config.toml
win_length = 512
label_smoothing = 0.1
lr = 0.0027
Rows from block 6, named by matrix and row number. Rows with one number belong to one neuron. Each number is 500 + 40 x the weight over its row's rms, rounded and kept within 0 to 999. All counts start at 0. Numbers have three digits each. After the name is the row's rms in percent of the matrix's.
# u: gMLP up (value half) (model.blocks.6.mixer.u.weight, 336x256), inputs 208-255
# v: gMLP up (gate half) (model.blocks.6.mixer.v.weight, 336x256), inputs 208-255
# out: gMLP down (model.blocks.6.mixer.out.weight, 256x336, transposed), outputs 208-255
u.38 089:503520444488552507538501466508447562510606443491504546525530489476486443460465555426483458478562502473522460489466605543540485491574598469577515
u.39 087:474580500477460416526478476528506425568540493550494452532518454566546474491466463484501503498503502497405469475577495475449530447485521453474483
u.40 111:521501543411431548509526462521524557499427424520543507549529544473553465510477518497409520477504451445456432481537521485488542553509474515539469
u.41 090:523497449486477503564509432521471552509482434495475485514522538514466541508541456480545469509522502477544479432493464503486501503527546514463490
u.42 087:444520517495518543518482485487430498557477563565489477576504584442519533498474530487537493513497482485528483530542459499470456442471510546467462
u.43 103:507515506533477483507531457437534502519504541516503581454491506443501479500491475498485494509511436534545579507535521460476562530516550444576471
u.44 102:550526500510487523515509529493485578426528442422550489409463543493522414437455466553505500519487420472435480429521502453544492577535483471529518
u.45 100:592501571558542502496453467505478477549461476469427462567547504559466416482520546462508541428600537539481521523531502532515494532511496559513494
u.46 104:523493537389455432492487479446483539543508518563435503439506508587544441465504483485504483499513521522517428440519469451559485604538474538551503
u.47 101:515524558476540545432548547478520489533472543562523448447488518478390476494516546510440490533530442511486453493493474449450492511486545503442449
u.48 104:513503509468475456468494514478560554501494592494515471545554451464404526522463481515478452501520531461506491413492524498499473510589484550471569
u.49 106:398488600536443559531467451552446508482551507505496512475537477496502545512527564508467461521522553468479464483463580542518459495479555494458518
u.50 103:517491523454542439591456498589563478459502496520515505479487480547513540501519478447473452558531531551518536515419588527530514488521490490440512
u.51 108:507520432473466523521462459452475475491490505408491554516523451457495501546432489503493491545461565512517489506427453461528546524465499542520500
u.52 104:477538463548528585485455472538518462509538500484525553544476503532459487507414448502563469546476520511423498492502539463474479469522428517511485
u.53 111:559524510538518430516456529504409519498521441487495498419565477525427516453487572522539481483525481512526523546455442434462497533494472510532464
u.54 103:528492578494551506429604508515452501516484462512514413521510543474541480520482467430406523532450521472520494475508491527514526516529539470545446
u.55 112:454520502442535503498502459513531450467497498537473472431487514509505491518558513515480466498561530551480503454492517516553527442512606434464524
u.56 099:468536570480453422549456528522482515514487492494526457401495516519518446516492473485460489516542439515585431584525534523549407501478489433481494
u.57 101:510500493446476571430488596476480434451490509509463560493445489504532522531481529452429461467557520513528478433490534537477519529502481444507495
u.58 111:517484485477455514446512505544461465523470560515464481462557529465501545477545516509436568474524480496525515550478524516526515521535461523480444
u.59 091:554467423492471443545477530559522491549512451572484522583585466483488562490475491508530469481531487539445472537427440469494454523477563510545408
u.60 107:546508482383469516440538470486493447471454516513543493513495518547545479487454530486459432441611485469506525551485498493583458504477513490453412
u.61 095:423483489573577464531442530477555556568523519474531558451522463541461566554506477503485451533564512517525497465485504502537480500456462446469554
u.62 095:417493444450527576464505455545509539479498502495500491532510489556469532461509535600488559484528569478541577468503533575444527442430509454473517
u.63 102:498527491472479563481531483493439562508481440520557516501491518484503533513529501522435477440541459538485497491541469578420435463504442439467524
u.64 100:492521539471523443458538522544501596470520526512466602419459460523461505583482442473486463530427510451524515604504457492551482469438530406546456
u.65 088:522393488518566435486435517570496504453488486470451559570590522527515541439443451528517393521475556485524509480493472544479445491464461451516572
u.66 107:452504443472550458565551545534568527470558519520536474493545500466553412523460606478510442436512573434428561520409480414536521538505555538410525
u.67 108:472494538525452482534448458504506610558473582468502485531585519519444523564480442483546525554468545555480479522393549534490509513510522472519475
u.68 084:449513521511502474560469548442477454491512508482507440460577513472593509549498501450515502457529481540436494535413483505466505488507533453497506
u.69 106:495494469533495512455540446472492465499482487533517608401499477492514496495567533522523476496533518495542488516449529487503517411508469501568476
u.70 109:537481502519529455438466472495486474466525500469502511469522456532539504371460524525434490479528520387522471530524415536455539521492472503523432
u.71 087:561529505547509506601595461521536495511473515538478481514524474512499506518495469430476466401484459541493461467555427445502552518479514533531469
u.72 097:537525515487512504458511464471530475480528500531522522433508510459529538505458465496551448410519545512526514493489469484489547519507498496532544
u.73 101:492449595405506544448505528519563522401535554485552409501500488499500500500465537499520426531421505500445519580492517451419372495566429475522462
u.74 104:500574467530485462477532518473484511570525488489542396517512521561478497443491474487515528486497484538508480512471550517495535483389525518560473
u.75 091:528494506505453480566600551580574573501466462451459523507480547454505587539464426439411510434489399487427484398524520456507478532503528392476461
u.76 103:534547482527510485492496443558512420454502490460405536516517499500420531504543550507533534509495494494531510542526542522530512492543511455453502
u.77 088:465490477524494491494477437553524562546537552487455453491488539473502514520502471558494534449546487474516507477505463524525503541479465481513477
u.78 098:484499583544458533480571536556480519521525494515546406509499438421502515455505555395530459482500471425512483477494500526556428505489492492513551
u.79 092:516479559487490541537502505452468526509516515477520503419522514493455465552509388525533463516565535515534541422508498455458482531502449530413515
u.80 113:391483562493428470527506459495504562543469539475438515469575438517562520517524512501502553552451428450490452502447511598554435535480573483475562
u.81 099:568497534479490495458415515486528510441538484466511423459527532566503474477526488493491488482504501506517533455489495527537414545471487493480485
u.82 100:545510423486491498528451479493508500508496538462490519477498540499532552506501506484438462515533513522408514449510432533446527524554495474474466
u.83 089:518515551513574515481450481467517507564407464480582483547543455487527535559468516467447548505484582540452480490505467474526467471497420529572502
u.84 104:527486507552467492518428442479420551514516468489492537536489480517586521523494522516529469440533565480388466462496497505546492416562518544450493
u.85 092:542558515527494414512519450548553530446534492507561488535519561529426627537558517451470519441458510505520529535531549529527451507568460493479497
u.86 098:527537525550495414516448496509480534532489578523548561488423443492541488485528538503531558545538451512434558568528520424498462547451523473476500
u.87 112:477568504477487561511494525458519472440559524548473489529534510539543548501527487491473540463464484560510454534482521419559547533480516556532508
u.88 103:540451470471477488475529495494444563516477501511496560502539483440509555545527451487495472483487461574498478420534432435558474567505518518535444
u.89 112:466520436490492555522489466520523491459445564501454463524494533510555437528537511502516490507482563503515398473454506526564527509458460457440412
u.90 099:538491508477579468484552510472498487445438508513461552525575468463467450491550487489495490544507530551459448536423523466516536431480423447509512
u.91 086:539498547586492543471436483521574451492455505485530542472536468510442528488499514580464492495496514444434548501476566484496517493482525496498531
u.92 111:486517478514560547566566515472522485529451447481538541489454484500478531520554622518508451452529485504498536625513570528605595547515497470493443
u.93 089:447508535528509487476505417505509468585525439509501478568497489451486458572582537511506491504583483501443542406539478488455500559459530491544505
u.94 107:485445548488492454502512430549469477560464531472578532477530516466488542446534470544498493519478495509532416471476577517469482444509412496463519
u.95 082:573557486487479463503479443455477519493450444516463481533508524470457518517486583537490517522491528486474394542555572489508460588515427555472451
u.96 102:447471543566490568516471492597477515473501540528564464452508487474528529494470517488449521451536480496533493508442527501435494488414515512471487
u.97 109:491570424538555498461540499524448497561531458537555491517561466489544519529482515439514579425537495516464459454544515466500438465512564475489524
u.98 095:550480533444484471506449565460523481491507540523495456546514478519497471440468546456518472509460484525438526518519475559537515451540506507487575
u.99 099:509475490498511506533486440492499465527547544488613555504489508479532473506506507531410552489503489479522531497505502461524474469458470484494418
u.100 111:487456569530484420586450478490457542479546514501527508504525481478505477446471512511406457427531589533573478493526466486444515498497544482606476
u.101 116:531481495554590509468536502521476532472533485631486513539520474561462488450473502555502584536562475506502420524617473524564475521524529422477492
u.102 097:453484423481570534440468475540504463488441513482588502558497491534474510512504523515447430531541510541495466495516489557508552416528480486558464
u.103 111:473529501470495492529573490469468484498539415441398439563475504491505458506509493436540464450498480502419503464453538492565587459510413545515452
u.104 090:456548604465517506573504439538513517561579417536509539481610500476466504534423518493507587519416533456519567466489480546418480548473464486543453
u.105 109:531493519505495503453445478513539504498497439585534495585536471462558505462488546440469459404488405473463495478492551531507497508507459503521446
u.106 092:550501477501445473506509503438551516470508470555524536498522494564422528465547516483496497483442395506554522483377494496485455530557474563512492
u.107 100:515482430504508491434477468581506511491451498531500451496559493482460475537556503512559495477473471469526427574520590548527486431495417515491516
u.108 094:509539557502484509540526451477493551526443456471468484498499466511429504460406562487496533513560553529539483500516515506518469564497457554489471
u.109 106:523499521508505519474534527516517446409502481503488557583452435494410557468523472527553481413489558477487481556480518441519487470528425518463531
u.110 090:543565509380549536497505472516501528518535500453478506528544488513447557392512573551424503493407538501470558473497509498489535521504487393533569
u.111 097:472564497466441480533413464503475511477462530550540552527515517566445514514545474450532499483503435540531483461431472463505547570491488469473523
u.112 112:566472531513491501505496529457441418512421542448469568515485451479559556504499524499479492463519479536494471500408437538619606541511496506436544
u.113 106:513502441463475439490412468496451525457513446556507421512548544471475503601491556421479530499412450482486545433541541583577444604524483430472462
u.114 101:515529567451556468469491522451576536559524469572505574599507487532486513490534487490509495541411523471583502531501514510506517453549401428487447
u.115 090:531474467472541490531554556475451594500565475537523535460505379508453523519524558549471472506547506482490471544504499496518491454446473499523493
u.116 090:549547514498429548529510452483464497484500480516481465478458511458409530487511504476432460518524556508531452413517505483530471515510488494480469
u.117 102:499514466531456483507424487582531444571470503453518510510448508564476474491540567529456502504506498531445499462562487551571498485478447581500520
u.118 094:487545601538509501570492497524509433517547552431537469465431437521471539487438481517480470447548534486502456483535429561580538467522472508527499
u.119 109:486582480505438551491514550463540486494491585526538428496516468566538471550505447468469447537487478519438482447566532465474542467468508519500556
u.120 097:541502415445530481499452502532524439509493507528504507441519538527474548495556490551446531487500416442489421551432486504452433458466440429497461
v.38 092:468485522486497475533553479497523413485516589456562445498565518510582493445523497403459518482519463495438507500562447476521517427475465502530490
v.39 087:494496489530521511492468500545569454513520551490548484486458493526505469457592488452555521509485514451477509472485526485452458499501527414465572
v.40 118:509456432462486417556522520541486466455526582530587469525447519521544580462489499489518454507449509451518515546537570431503503455521476550557466
v.41 095:495505466484524540431448558557508481448501434558502461465562533530531524526610501548502496538498476454552538517486421515496523453495559514540548
v.42 092:535539457482532478514572535486509429481475502529455508548532473484518537498494499456506436492493494459439508424508501536545525485533453498434540
v.43 109:470496468566488467505502513469444530541523561513444513458454486461608456487420508458480579520459491472547477444536523486474512480480478484470572
v.44 098:531586465480471498504506500503575440515506538498451495522459454473471512490466468470528487567585501500634476455514458460532529503475530571499467
v.45 100:508502417482433424513607453454458561537462432512513558473501443484565523499494580483522563491499537492523546413530564500489496466475525528528520
v.46 095:519468543471470535495582485478514519526497552520506569516543536425500466480469509441477504476504517527565501520458527505447558400510541457535447
v.47 106:459527506540453450557544547503535563481464489533473526459574530482525553450469456519530501498485481523435487510419546442508537468480422506521481
v.48 102:473495472495433471427566480528566520549479568465547482460582468550533494557439537518493503440500526547428454462534488521474507544531549543460540
v.49 106:524543445464507488515469518437509489561478431492435482445530530535484521414501593401496561527520493461425538441446516559475481456550502488507494
v.50 106:486577544501536502504488554483448499471568522455587495470481552474501531494465541476508454498590503526588521521481427543477512480483461502489502
v.51 115:437588510465522457516572521570528497545379500500523512559487515472464538497458456543440547526494480520552476528497490521514535524495529428464469
v.52 105:462483530592497462463505540484449487544444496599537515515480544516516452513536474464538538393512445494468518485507517491478509532504406532450459
v.53 111:460572528501481488535488528489504454515560519450524387498422514469522521461514519491466466540521469414368515553512489521550560492489466473465467
v.54 110:476526531554514483437517506460555533497503540543494475596529544562565586503541493549527438548519522525585494482512512491470478504606556518504426
v.55 107:529497526487514532546519484490559522509460466572444522489521464500441514540454451541533550531544486493479573521501478474568540544486438516569478
v.56 102:513485460442503534537564492494528460550457517525453540523506535476579503538516398475443530510477561490506549569523520496541531484526422445532489
v.57 097:526463505506572402439485551518526493499539484500484496447514423449504506526509541446467536503459472510419435512489592512567550519480528534499446
v.58 115:506452465519569518455463561486468487519529499545473573517491421521491486539522475547597554519437480482459475481565453475549501452425473536570441
v.59 104:443537499523474551520548450554509429449390452468517483462414514512485542507472503450466517474505459447511488438502467540568465492436555550519497
v.60 105:460483439438511497612530543485493529495503592473473485435481542424521560548525511460486500413441551536468496514546527567526574556499521430527504
v.61 095:539550489464557560462524495551493521528485503490538551483482423401448522549485529468440468439522516536517514458539463509490542440544476546519542
v.62 102:523495436541460474461471514482479508418488422519502488479498523504516565477516574532443533509494522540498531438529546463428469569457501456540596
v.63 098:473436475496494524460510540518597479497506449438442625445517454488506478472503419504513449525484532416492464413469483549480482468484482530496459
v.64 096:468509489441504414471394551449546545371560514510450472486509494551552574536427550469543492473520510436521487513473518513483505519451542506520463
v.65 107:460428520553494550489482479461459499511437479531574563506515592437546579501469466543444537606506501499474550389476524490421509463470386517526510
v.66 091:527503400496482513548534541455469520578511543484474572523479525533447494503451502468471549530558539477521550545498545542514504548479441433579525
v.67 114:529529538484546504471451597518476477462530475496527483549532461443500459441608514530460512494516518506581539447527468457528556518510511561517491
v.68 092:560492552404492458540525478498508529411445587491493486561505534561481499503507522521503496512485532536474522528486489544565506533512537540530497
v.69 108:464518485517487418561467444526529458458482537555517535388604509507591489465557528484535523501508565457434554534537517396512434438563509481500525
v.70 114:562532481505501522499481483507571546481464497472512466441472486497500571464447547533463575431522515504500462498516552419539494466475492495553450
v.71 092:437539480536461523518522513509539493519491552489495449468519511438478573544457506534452438454446420565445540530512505447477527494529529553476461
v.72 094:537409502481516514449388528529411436464533413476507519451557460494512461481496474442514495494484487514464525569492525479580532547469443510460576
v.73 097:502430513506504552530516467482452470509544546465502462500515471512519542470594495503447495519510539497564498501493476559451547525486439452481458
v.74 101:563526537517556449482430515526517503549489503487540496568543453513430507493514507487507492541482615529511479492535564508473502521527466508583463
v.75 104:539490469587547465475527472515434513454452468548512544422564510509601557475517476466522480542514538540489542479501517467486503523515543488539503
v.76 101:461508513490533477485434510454581486467503424426377504447482458468507500464514460495567480452533533562517461498442456400531387501520543525498524
v.77 085:473497565482517489487525556464461443470510497488516551478546428490520463512513543487602543532470466459540493596496412538465504462503503491445511
v.78 091:528501451507521418511434535507419478568472503525517447470615488498492497542511493437493516470518545467545535516485452545505548546532480537498502
v.79 094:521457552493520520524488496396454515484513481444602504397502503548451491496538490462520498489518417489449529450528505517585517543484519536469481
v.80 108:501521528585455473465407490436517510529497504459483431583477471514540462479399546564541470491486515494558553466495532455494522471572491510481554
v.81 105:517533475497512509505511481509604511523500463468504425498411435524546556518466493495487451574501517453541483463524545388458490455529469523495480
v.82 091:469524544553509564544511502522444529476555507436605535529415527524534448480549503495429526524536492458558509486467448454496502464483434479474465
v.83 087:496524557545465525532508459580548542426470538460573431499501491541486463487534533433516492430523476489512489397564476497587490522488505488583533
v.84 104:463539491487517450534474443485556429459411544476505439437504455497546483556510516506492590486485598552498449526482530448510483460552506593552475
v.85 088:546524505384521519578457559480448447522527444462410472460546559492492479507507507503551531440525471573516477596473466507500497485577482442544536
v.86 094:576476462423515490494516608426483510479478502507519449472484519485528484488442399468479492484540459482553517504458481415481456533541448491556510
v.87 107:519578420501454516535452456505513509382449516492467495486525453498554498514521553499506503485551553449589494524509480485537496502527441515483498
v.88 106:533538460468519519555456468466520479430610459491506522500539555453496492428531552455529559532515529595495502460454441462525454504512474462440453
v.89 106:503553577551485531470520473480467487463485582535543414493422475560525517467558474447461454501451542482570492511470441471507553425477438496444459
v.90 098:421478441443533430450537508454466493466508449495517538505434563517518536484464491491474526586474424497431520498504484552499490489515463457515549
v.91 091:508464441478528535588557465511419535489533512499475462454499554515435513491532549517512443549464502552464523494486484494442509538474477505454544
v.92 114:545579472531524503488478480464467564477449468509563472529480420481537518496515585511491535509467514539517535515544510488462443458513564524547448
v.93 094:491475493473498479520530434461461452521457510496525453538493515536524499515489498557567503515532437403469501464449418539470464507482451438459520
v.94 101:539426497553526462456513449571581471473490500432464478531396531595525461546463529497472528513479558521450533416480535540542492478463546456489476
v.95 090:539523564406495461480497534560618455580533483592492540459479493519428487561500495527503568501474403549491468509506562463496551468491486553473457
v.96 089:589425508548533588519544463456570480473524536394413437488466523522472487466501450412545478506417454456491448424498474555528526539529536497408503
v.97 099:502498494525541484426441490487606523559473454538506468466528552452425543549432484496509487525560437497477520541554447570563529472409551503432481
v.98 096:395463515520430444501482479562438529471467484586481481500503492473512518445554565428474501492460424556426525487511488490447590485551516484489523
v.99 104:559535462516455480506489532517511575493520504511491502482506514548489514463523470488480491498455490511431517507535549482544407434524569528483496
v.100 100:479544528526498482527516522523526463444536511451613462515430426447541547441506495448387504529552514440553549574517535531504502528463470501579469
v.101 110:457491512528466416517498513515534491505482495569473501471445513500494524510478497469525461481534511450543499502540552509511544517497491471452500
v.102 093:493529537522485459518555473470490522479598456518535554466462487482519518528500533504544519521472535515443455455405537497531453511470411519544595
v.103 109:482593490522505535475478476526443481421470509516428517439415503474493511459520545468534556485578578542485500547505524579473504465518530425539483
v.104 086:501501506523591469442564498547497502493455472465583471527536467523483483441487473486513472500527465477501535559486432570513417508510478536585526
v.105 113:531499497535494431553543517512451515457508500458568506524516395561473560472544451502469532528443463525550470486508466466526483574530419531575506
v.106 096:503492445443604475505497540481530502440542507534545516447556513519524533468509465471466549492466485527443440525463538499456498502464445532481428
v.107 109:572509501491498539570515485600470475542522489465518488562535575485506566481521497526461539470478476487540492465416518570494468481556508554467518
v.108 083:471543618533503517542582475487492561476458478495479501480467453500478534489524519551568509489468516555486480512471502489461453434477561486466444
v.109 106:535512493529457458459384523498490530462507430500451482524408466487534464473424489511518495490480503537523561474470517514493510484449551541514441
v.110 103:466529509567506549399577470510518560454467464495521483563483470492492474467495553509485495511530460459566526524499513424503452551482517387484496
v.111 094:525466576551499456448465466462494536437452531541416435474505477524498494547528545524439476495475511490486471580507503503546509509510552449475517
v.112 108:489460548479589453537491465507489525582513449572527467470472530479534489547480459526522495462519519470536553452429499552523474483538462488523517
v.113 109:549449543513550488470485469515465450527522514479519549569526524550538499487459523508500514511475514546516482548510504555528455503551436573500529
v.114 098:495586534516470534462539571514551546453528483499528529549462528424453493462522534537453448489528546509557463541488504502543523490505592494440481
v.115 091:457547539496474455522452487546547516538584503554521440547447546475546507419485504544553453474440419487509472432471505613507440522505482548544552
v.116 090:421477550593510559458469469503537560475469507521591460446522465482525564492434571558489498489476464546455506505479471448584476509519483512528516
v.117 100:516543480544458550456461486506543496449549499488491524513463526558503488515488504431492496488468427508504494431502475472433521449517445455561504
v.118 100:421540526487491463465459506485514471476464486446448494462500551451524474507429561504518463455509540547448552483481514485497425392489465463517416
v.119 105:545468510442546516540516484458546450540508519497534480476419518475525477462594483469447502535535492437443574538408509489512510550504471524453475
v.120 095:527563456473480449580464486531565569477520470517470546539467540479506428472460507443491537498493516534469456476423473551532491537494468508517522
out.38 088:434482460504453516497495481454434427433502506455432492467508495498555575507539486565560481517488518551552493476491507508507580481564485486510468
out.39 082:464448449522460546484533496510513533419531402540516546545488524505509509522478408541460496498507535548560505519534493512522528531562486500495449
out.40 114:511469489461504448514458441429445544528470487461553558557578510517527497465487400498498546397527478475537488479477447519515498530506521502474511
out.41 092:510529531548448480471534530505578492493510502465548495435404566510530476486461576518587513562540495448471538485500457480486477532569496512510586
out.42 084:496488498561477501492552429547423492471544408520474505449510588499556453500534432520482531517410484499507446496494547496440492481397543562444474
out.43 101:434485556451517474560546471505452527501529453516539547545502464570544508546478497464450478464453538494520475401521444437493463461532499502437486
out.44 100:430506441501510522491504495485545507521478481574427407550497499465510534529419448505463491510516521531541472474470501561446426515416497486514562
out.45 096:470513495506490437584526531407548441533570521471536492439487514499504492412451492484447488454429588559489529516559491515574544477470498537466454
out.46 110:549496471532533458489526504471477494536450480592580550574512457581517514515433485468429510470510495474454512549489447518521541498506475431533481
out.47 108:480564504460451419501513485456502500482516468489443460542576463507453534515539523463497525475537483520481505434430513547538490518586507526608486
out.48 105:547425461528508529475490513482412441544502438528544525421462549563502432539559551492418521485488517560524471498486515457553542548515526450491558
out.49 094:521522428516512454466446484492540613420494550544461481498526465514411403488462496514509510526530478535498463491466496522501412462519551510528517
out.50 100:556510532437522482498496531486584593478470547505457493484456540516409451611508515473414462572487596487559472509572582499494539508574432496476453
out.51 122:547471546464509512526483469538537511498435567431538492494611585520544488537521455506510550564493534473445511476461536411539429482473540550538561
out.52 105:493465511470483515446530528518468576595449486468500590549453538540451577434471548453530451544491520486506482463531463467547461548559541499545485
out.53 113:516478563521560533530468463444486480481418543465586548503482533545479462517504523540489481536441459465474460488572516551446470532513486397471487
out.54 108:573507402473457533463455445474566467469463495504491535509533499493418520533506505486558473520586462497493462468421523453466504557461431509430580
out.55 116:419466578441481516464515445474473422469576547459465521568603500483434574572458423474553522508570396560512474491515513410473458524521471498508504
out.56 109:523474531524523586522413493535542493533413497511525547446457538555530515554515483478520441496460517507509514473466576500528516459538467504384497
out.57 096:541466437514494488536488452522459507447423527441479548538538499539551484603503511474507471470512492535487511490439528564470512494463500482566508
out.58 114:505444540471560477446552515456538520488527488480420482473454556476496455457511507529506437547469503498505501387466429537450542472469501547552493
out.59 099:466582458473518542416486552515558483481439511407449478491462531474443556498521530521449497543505511497506550542510491472536512439453473490465469
out.60 110:470567518481492442528486480517471500534499526491512468566532419572459524438490552491567455470538524511529536527541363503531524463485513425515535
out.61 092:512496421535531497491502444446468489531482471445493530524485417463450542486496530504449548560537439500528450493521479479452564483472452549526518
out.62 088:514517438521513508482458541506480463524496509530527442551519486503493526483516581458485509481500500505476527465467509454469525526477386532484478
out.63 096:465566483446512415538433469494503462555462486515526523516489507512492506553559513483489467573470517513528510567459533544489521471579569517590455
out.64 099:491474510523462587486499571493440532431550494492486493493485494465482547515493485461459572453542483473457564508506494519460476494520451449578556
out.65 086:519443567473467576553493499487464461555548439496447482492499475511537533508539522468509525523530439422544497543465537414462554553524462485531513
out.66 095:514484514480519548474428528502489458525462551498522517551495469472521603486515442447484537380526451513489582390536458548514499414460417488503423
out.67 103:521477486559591455571471563509530403521488514538464442519427473482475526455559511470473562544586493428450434575491510482542523520489542465488501
out.68 086:472492513423534533463484542536450603507548476497515537586500539499516543577552488498431478488554547441508473504482458416465504529496482568530565
out.69 101:500563485598436517460478502544511544469430575445494475499491447534493590500506456521515555481553498512644465507534545465509513514505463505492537
out.70 114:504438487494474463585568529486487479584520564490516527460547484473452598559559501551539521489517451561511591547530492538456526480509431464488483
out.71 084:515407531480482529465497545464544510509482552450456467528484496518510508525575451424437480499471490475500530510480533503479462493573483492537487
out.72 090:505477453490598497541548508464535532449558552501481462574505469543525510490506489516519498455537463433483550570552535523515626484563472535514487
out.73 099:436534590509466443411513470513471513511521486525438486541435545571580496518483549537471463479502478529573468495485532539486511502552531513445498
out.74 096:538516456509414477487478462465496486542515468506455553484493538423476559489462458505514440512519523540439494510571519411428458487566438496390541
out.75 092:381547523581485521503477467479500450468473515490535464476441494520500448548504494487456482445534457495533584524541510500418513528480547533477531
out.76 109:484490500456506445474518539502514447465465463505517478466513570454449546506515488521480488489431526506473519473536467467455525441493524457465512
out.77 092:498513460557456524491573563517453537503471480515546487417519531464497524474440488425533486512524522489498431469516533511428523478470611473481467
out.78 095:575573517462531469514462503392540464503479476531464507518478534545432534499477441472458490504488511461499481513411413530569470500541516401494561
out.79 089:528538502509442462479482534503497450506518498502563546607552517479511481510470490515493485489491473473467480448495521438479479559508513532504575
out.80 112:545523548476475531456452539467500488416548506478555566479474549516509554537499416538568462479595460482521521490492576467523474494496467498444489
out.81 097:472500460503515403534475477440526458548494473567480441549518516455515456514479536495509516551500576481554473509423461527493498368561498527480433
out.82 094:501488516538548449503529539520468464513567477459502467599531501563495430520461572549520501499431564471504559558461411463515500553494489478519501
out.83 087:477621511439475489528464452501510490513477521541521452551469522433508512506465471542536442546489570487480505504536519475498597496535534474474510
out.84 114:446482493451461407485510537525518511492480468535509575515439506498439490443524461497512480504488446549554521527498539514486441493436572564443529
out.85 093:478451545467515471476514520467507464514518450545507476507462438517405478495490466507474528511496533503448494517508458467470555515473513493448488
out.86 095:556545455528499464469450486513614510503494541566464531471562514476519489506487476481528496501533514475543459443518539510409544519450512488548445
out.87 102:485538479477500543491593550489503597536607486445470504504481474475524501561445509497487509459559465444509501456576538492504457484467475502428536
out.88 112:577541463561510488466544490453532514492550457498432510479521444493536476444486527479557462521448471493543488505549475538486531590463443502550551
out.89 113:492504559542543515519548468464527496583492553479492492548496552560568569501532436533462514528575527446475464482505487524529487533549509534565505
out.90 091:547464469494485564522506515574460542533549510507552424470479509519408523516551395518486485515457523514532530496496543518417430511475492542491493
out.91 082:537505501507459556572443507568503546383522557473451464488517586471505491452554523379560448476516445520523523491554527465475468479570539554549473
out.92 109:506518483458444543542491490443549435463450499523563476575509478548564424530503534449519450475476503438465492455471537512516552494568457466428520
out.93 089:549543475511517542540484545469421512476461537565521530483544528466511513457467485518501483475485487484553513533508457480462445442528500544549507
out.94 097:461506528474562575453478467499552417486536441472526523495475567574429502496486521479509515557480489447480570480517428521494557465503517437506510
out.95 078:446469530450580482515510534517524456576473461499526555540486420504523538498565563456465531484512493484506549464422484477512462445509548488504441
out.96 094:457509461543477555560514580500518529530526459452484456489496513511499481481522449541524612483493452512486447467451456451501516481525463481529457
out.97 120:568531520503514518438499459594460487483571466503463492505459434472453493519534479453495457571555574584561427482447484518455498454492504528518562
out.98 089:498480546506481406471503514546459548531546502553500479454493452498493542452438487572455426391557532537540545527450428500537506469499480452567524
out.99 092:487477495525521492496504515546485490524553526555543480612483474396549454503444492458519495494572456510494534546479542496525484508440570552458520
out.100 100:467467506491488493495512530546511457484430485506496488587472558471510438522479475505571587545527455527442588509519526487520425555475475547416529
out.101 110:476526466497468556444500503511532495427440413474464523389472507478447528547473504415527559428581505451526495532454537436502502504472492414528505
out.102 092:538562522478508488538487434552514582502472522455422445502497488459478563494548431477510456458481488442485508500547453479529487591445465544532552
out.103 113:459518518547473495525424551523555532457475533512523436505498513468471553502467547528479546545514555510479457502493536486476444433497494519535504
out.104 095:472525509516470594455466537410445516546452520484500457519442504488511470485526504530483494474456467523483453474514453421537526490544497497454572
out.105 114:524530522548538516451498496504508516504478533514467535571570516511485460529508556574516521552484477522485411516495507532584527531575545486524455
out.106 092:577476557462487501491500483497486511469467520435466502512517506480527473555454515523533405516546490476499531457493512459407444495468522482497454
out.107 107:459484529512501515555546455480481436417546514537466497461473526481456571443438489517526499510502518553503473437536525472447558468497494548504565
out.108 091:495511436401501484517542497512445479430506549471537569516521518458447531537476495502572509560538507527419468461488534525457478519538537493510466
out.109 118:513515531559471483547469500463427469401451568488526508560481486448480549400525498489431567553438519532522512469470557509530524433509500467531490
out.110 088:481458481534522507436525609457481497501504521532441412444549480540485483569473453483491502539551563438596484474450494528509462429496486501518500
out.111 087:496533491541512453536514519549533458452516468612529500545473536520496573448424477552491518524433480457510444623501519471552506544520405453436509
out.112 111:513504505546506512492432500527493547446582503487531428486562531437435453492540433501549450567485546438481473473496468413506521467466456486487499
out.113 116:468483519506477527482526546497444470513495546616482532566463495510494429466524466544556476485497525507412506573516469519518481481506543524555443
out.114 101:522485450473516464428452504512447531455477532460511515486508516474595564539472461400418542563515504546468439493483507461498515470426523503516474
out.115 086:493515519543511457509473540471468497489544432476498506470453490513515558535505503470528509471505450535523500463440467520411569461564520466556507
out.116 094:517494516452504455506458453530522472520518444467543480566489534477429494478480517460491554512530541433514461529498456481473529498544507497476471
out.117 101:453504512493514453505555431491438535477503513601526566494522458515466550527426474553533446439533573460467548517474474520493460533560433486558484
out.118 091:502456437516498463529455490520483524531561533493577477446509524517493417477464488518480493421513541508483474523500472512447511516557539467559454
out.119 120:522418463506479472466451463511543500491533433517479519469472500478472541393535506549479470458427518487492439497457428478488589555507484514473530
out.120 095:486536523503363503471534505512504482520524574454464514511480443564491442459453510475518492506520467474544510528511557503438454529451568565513479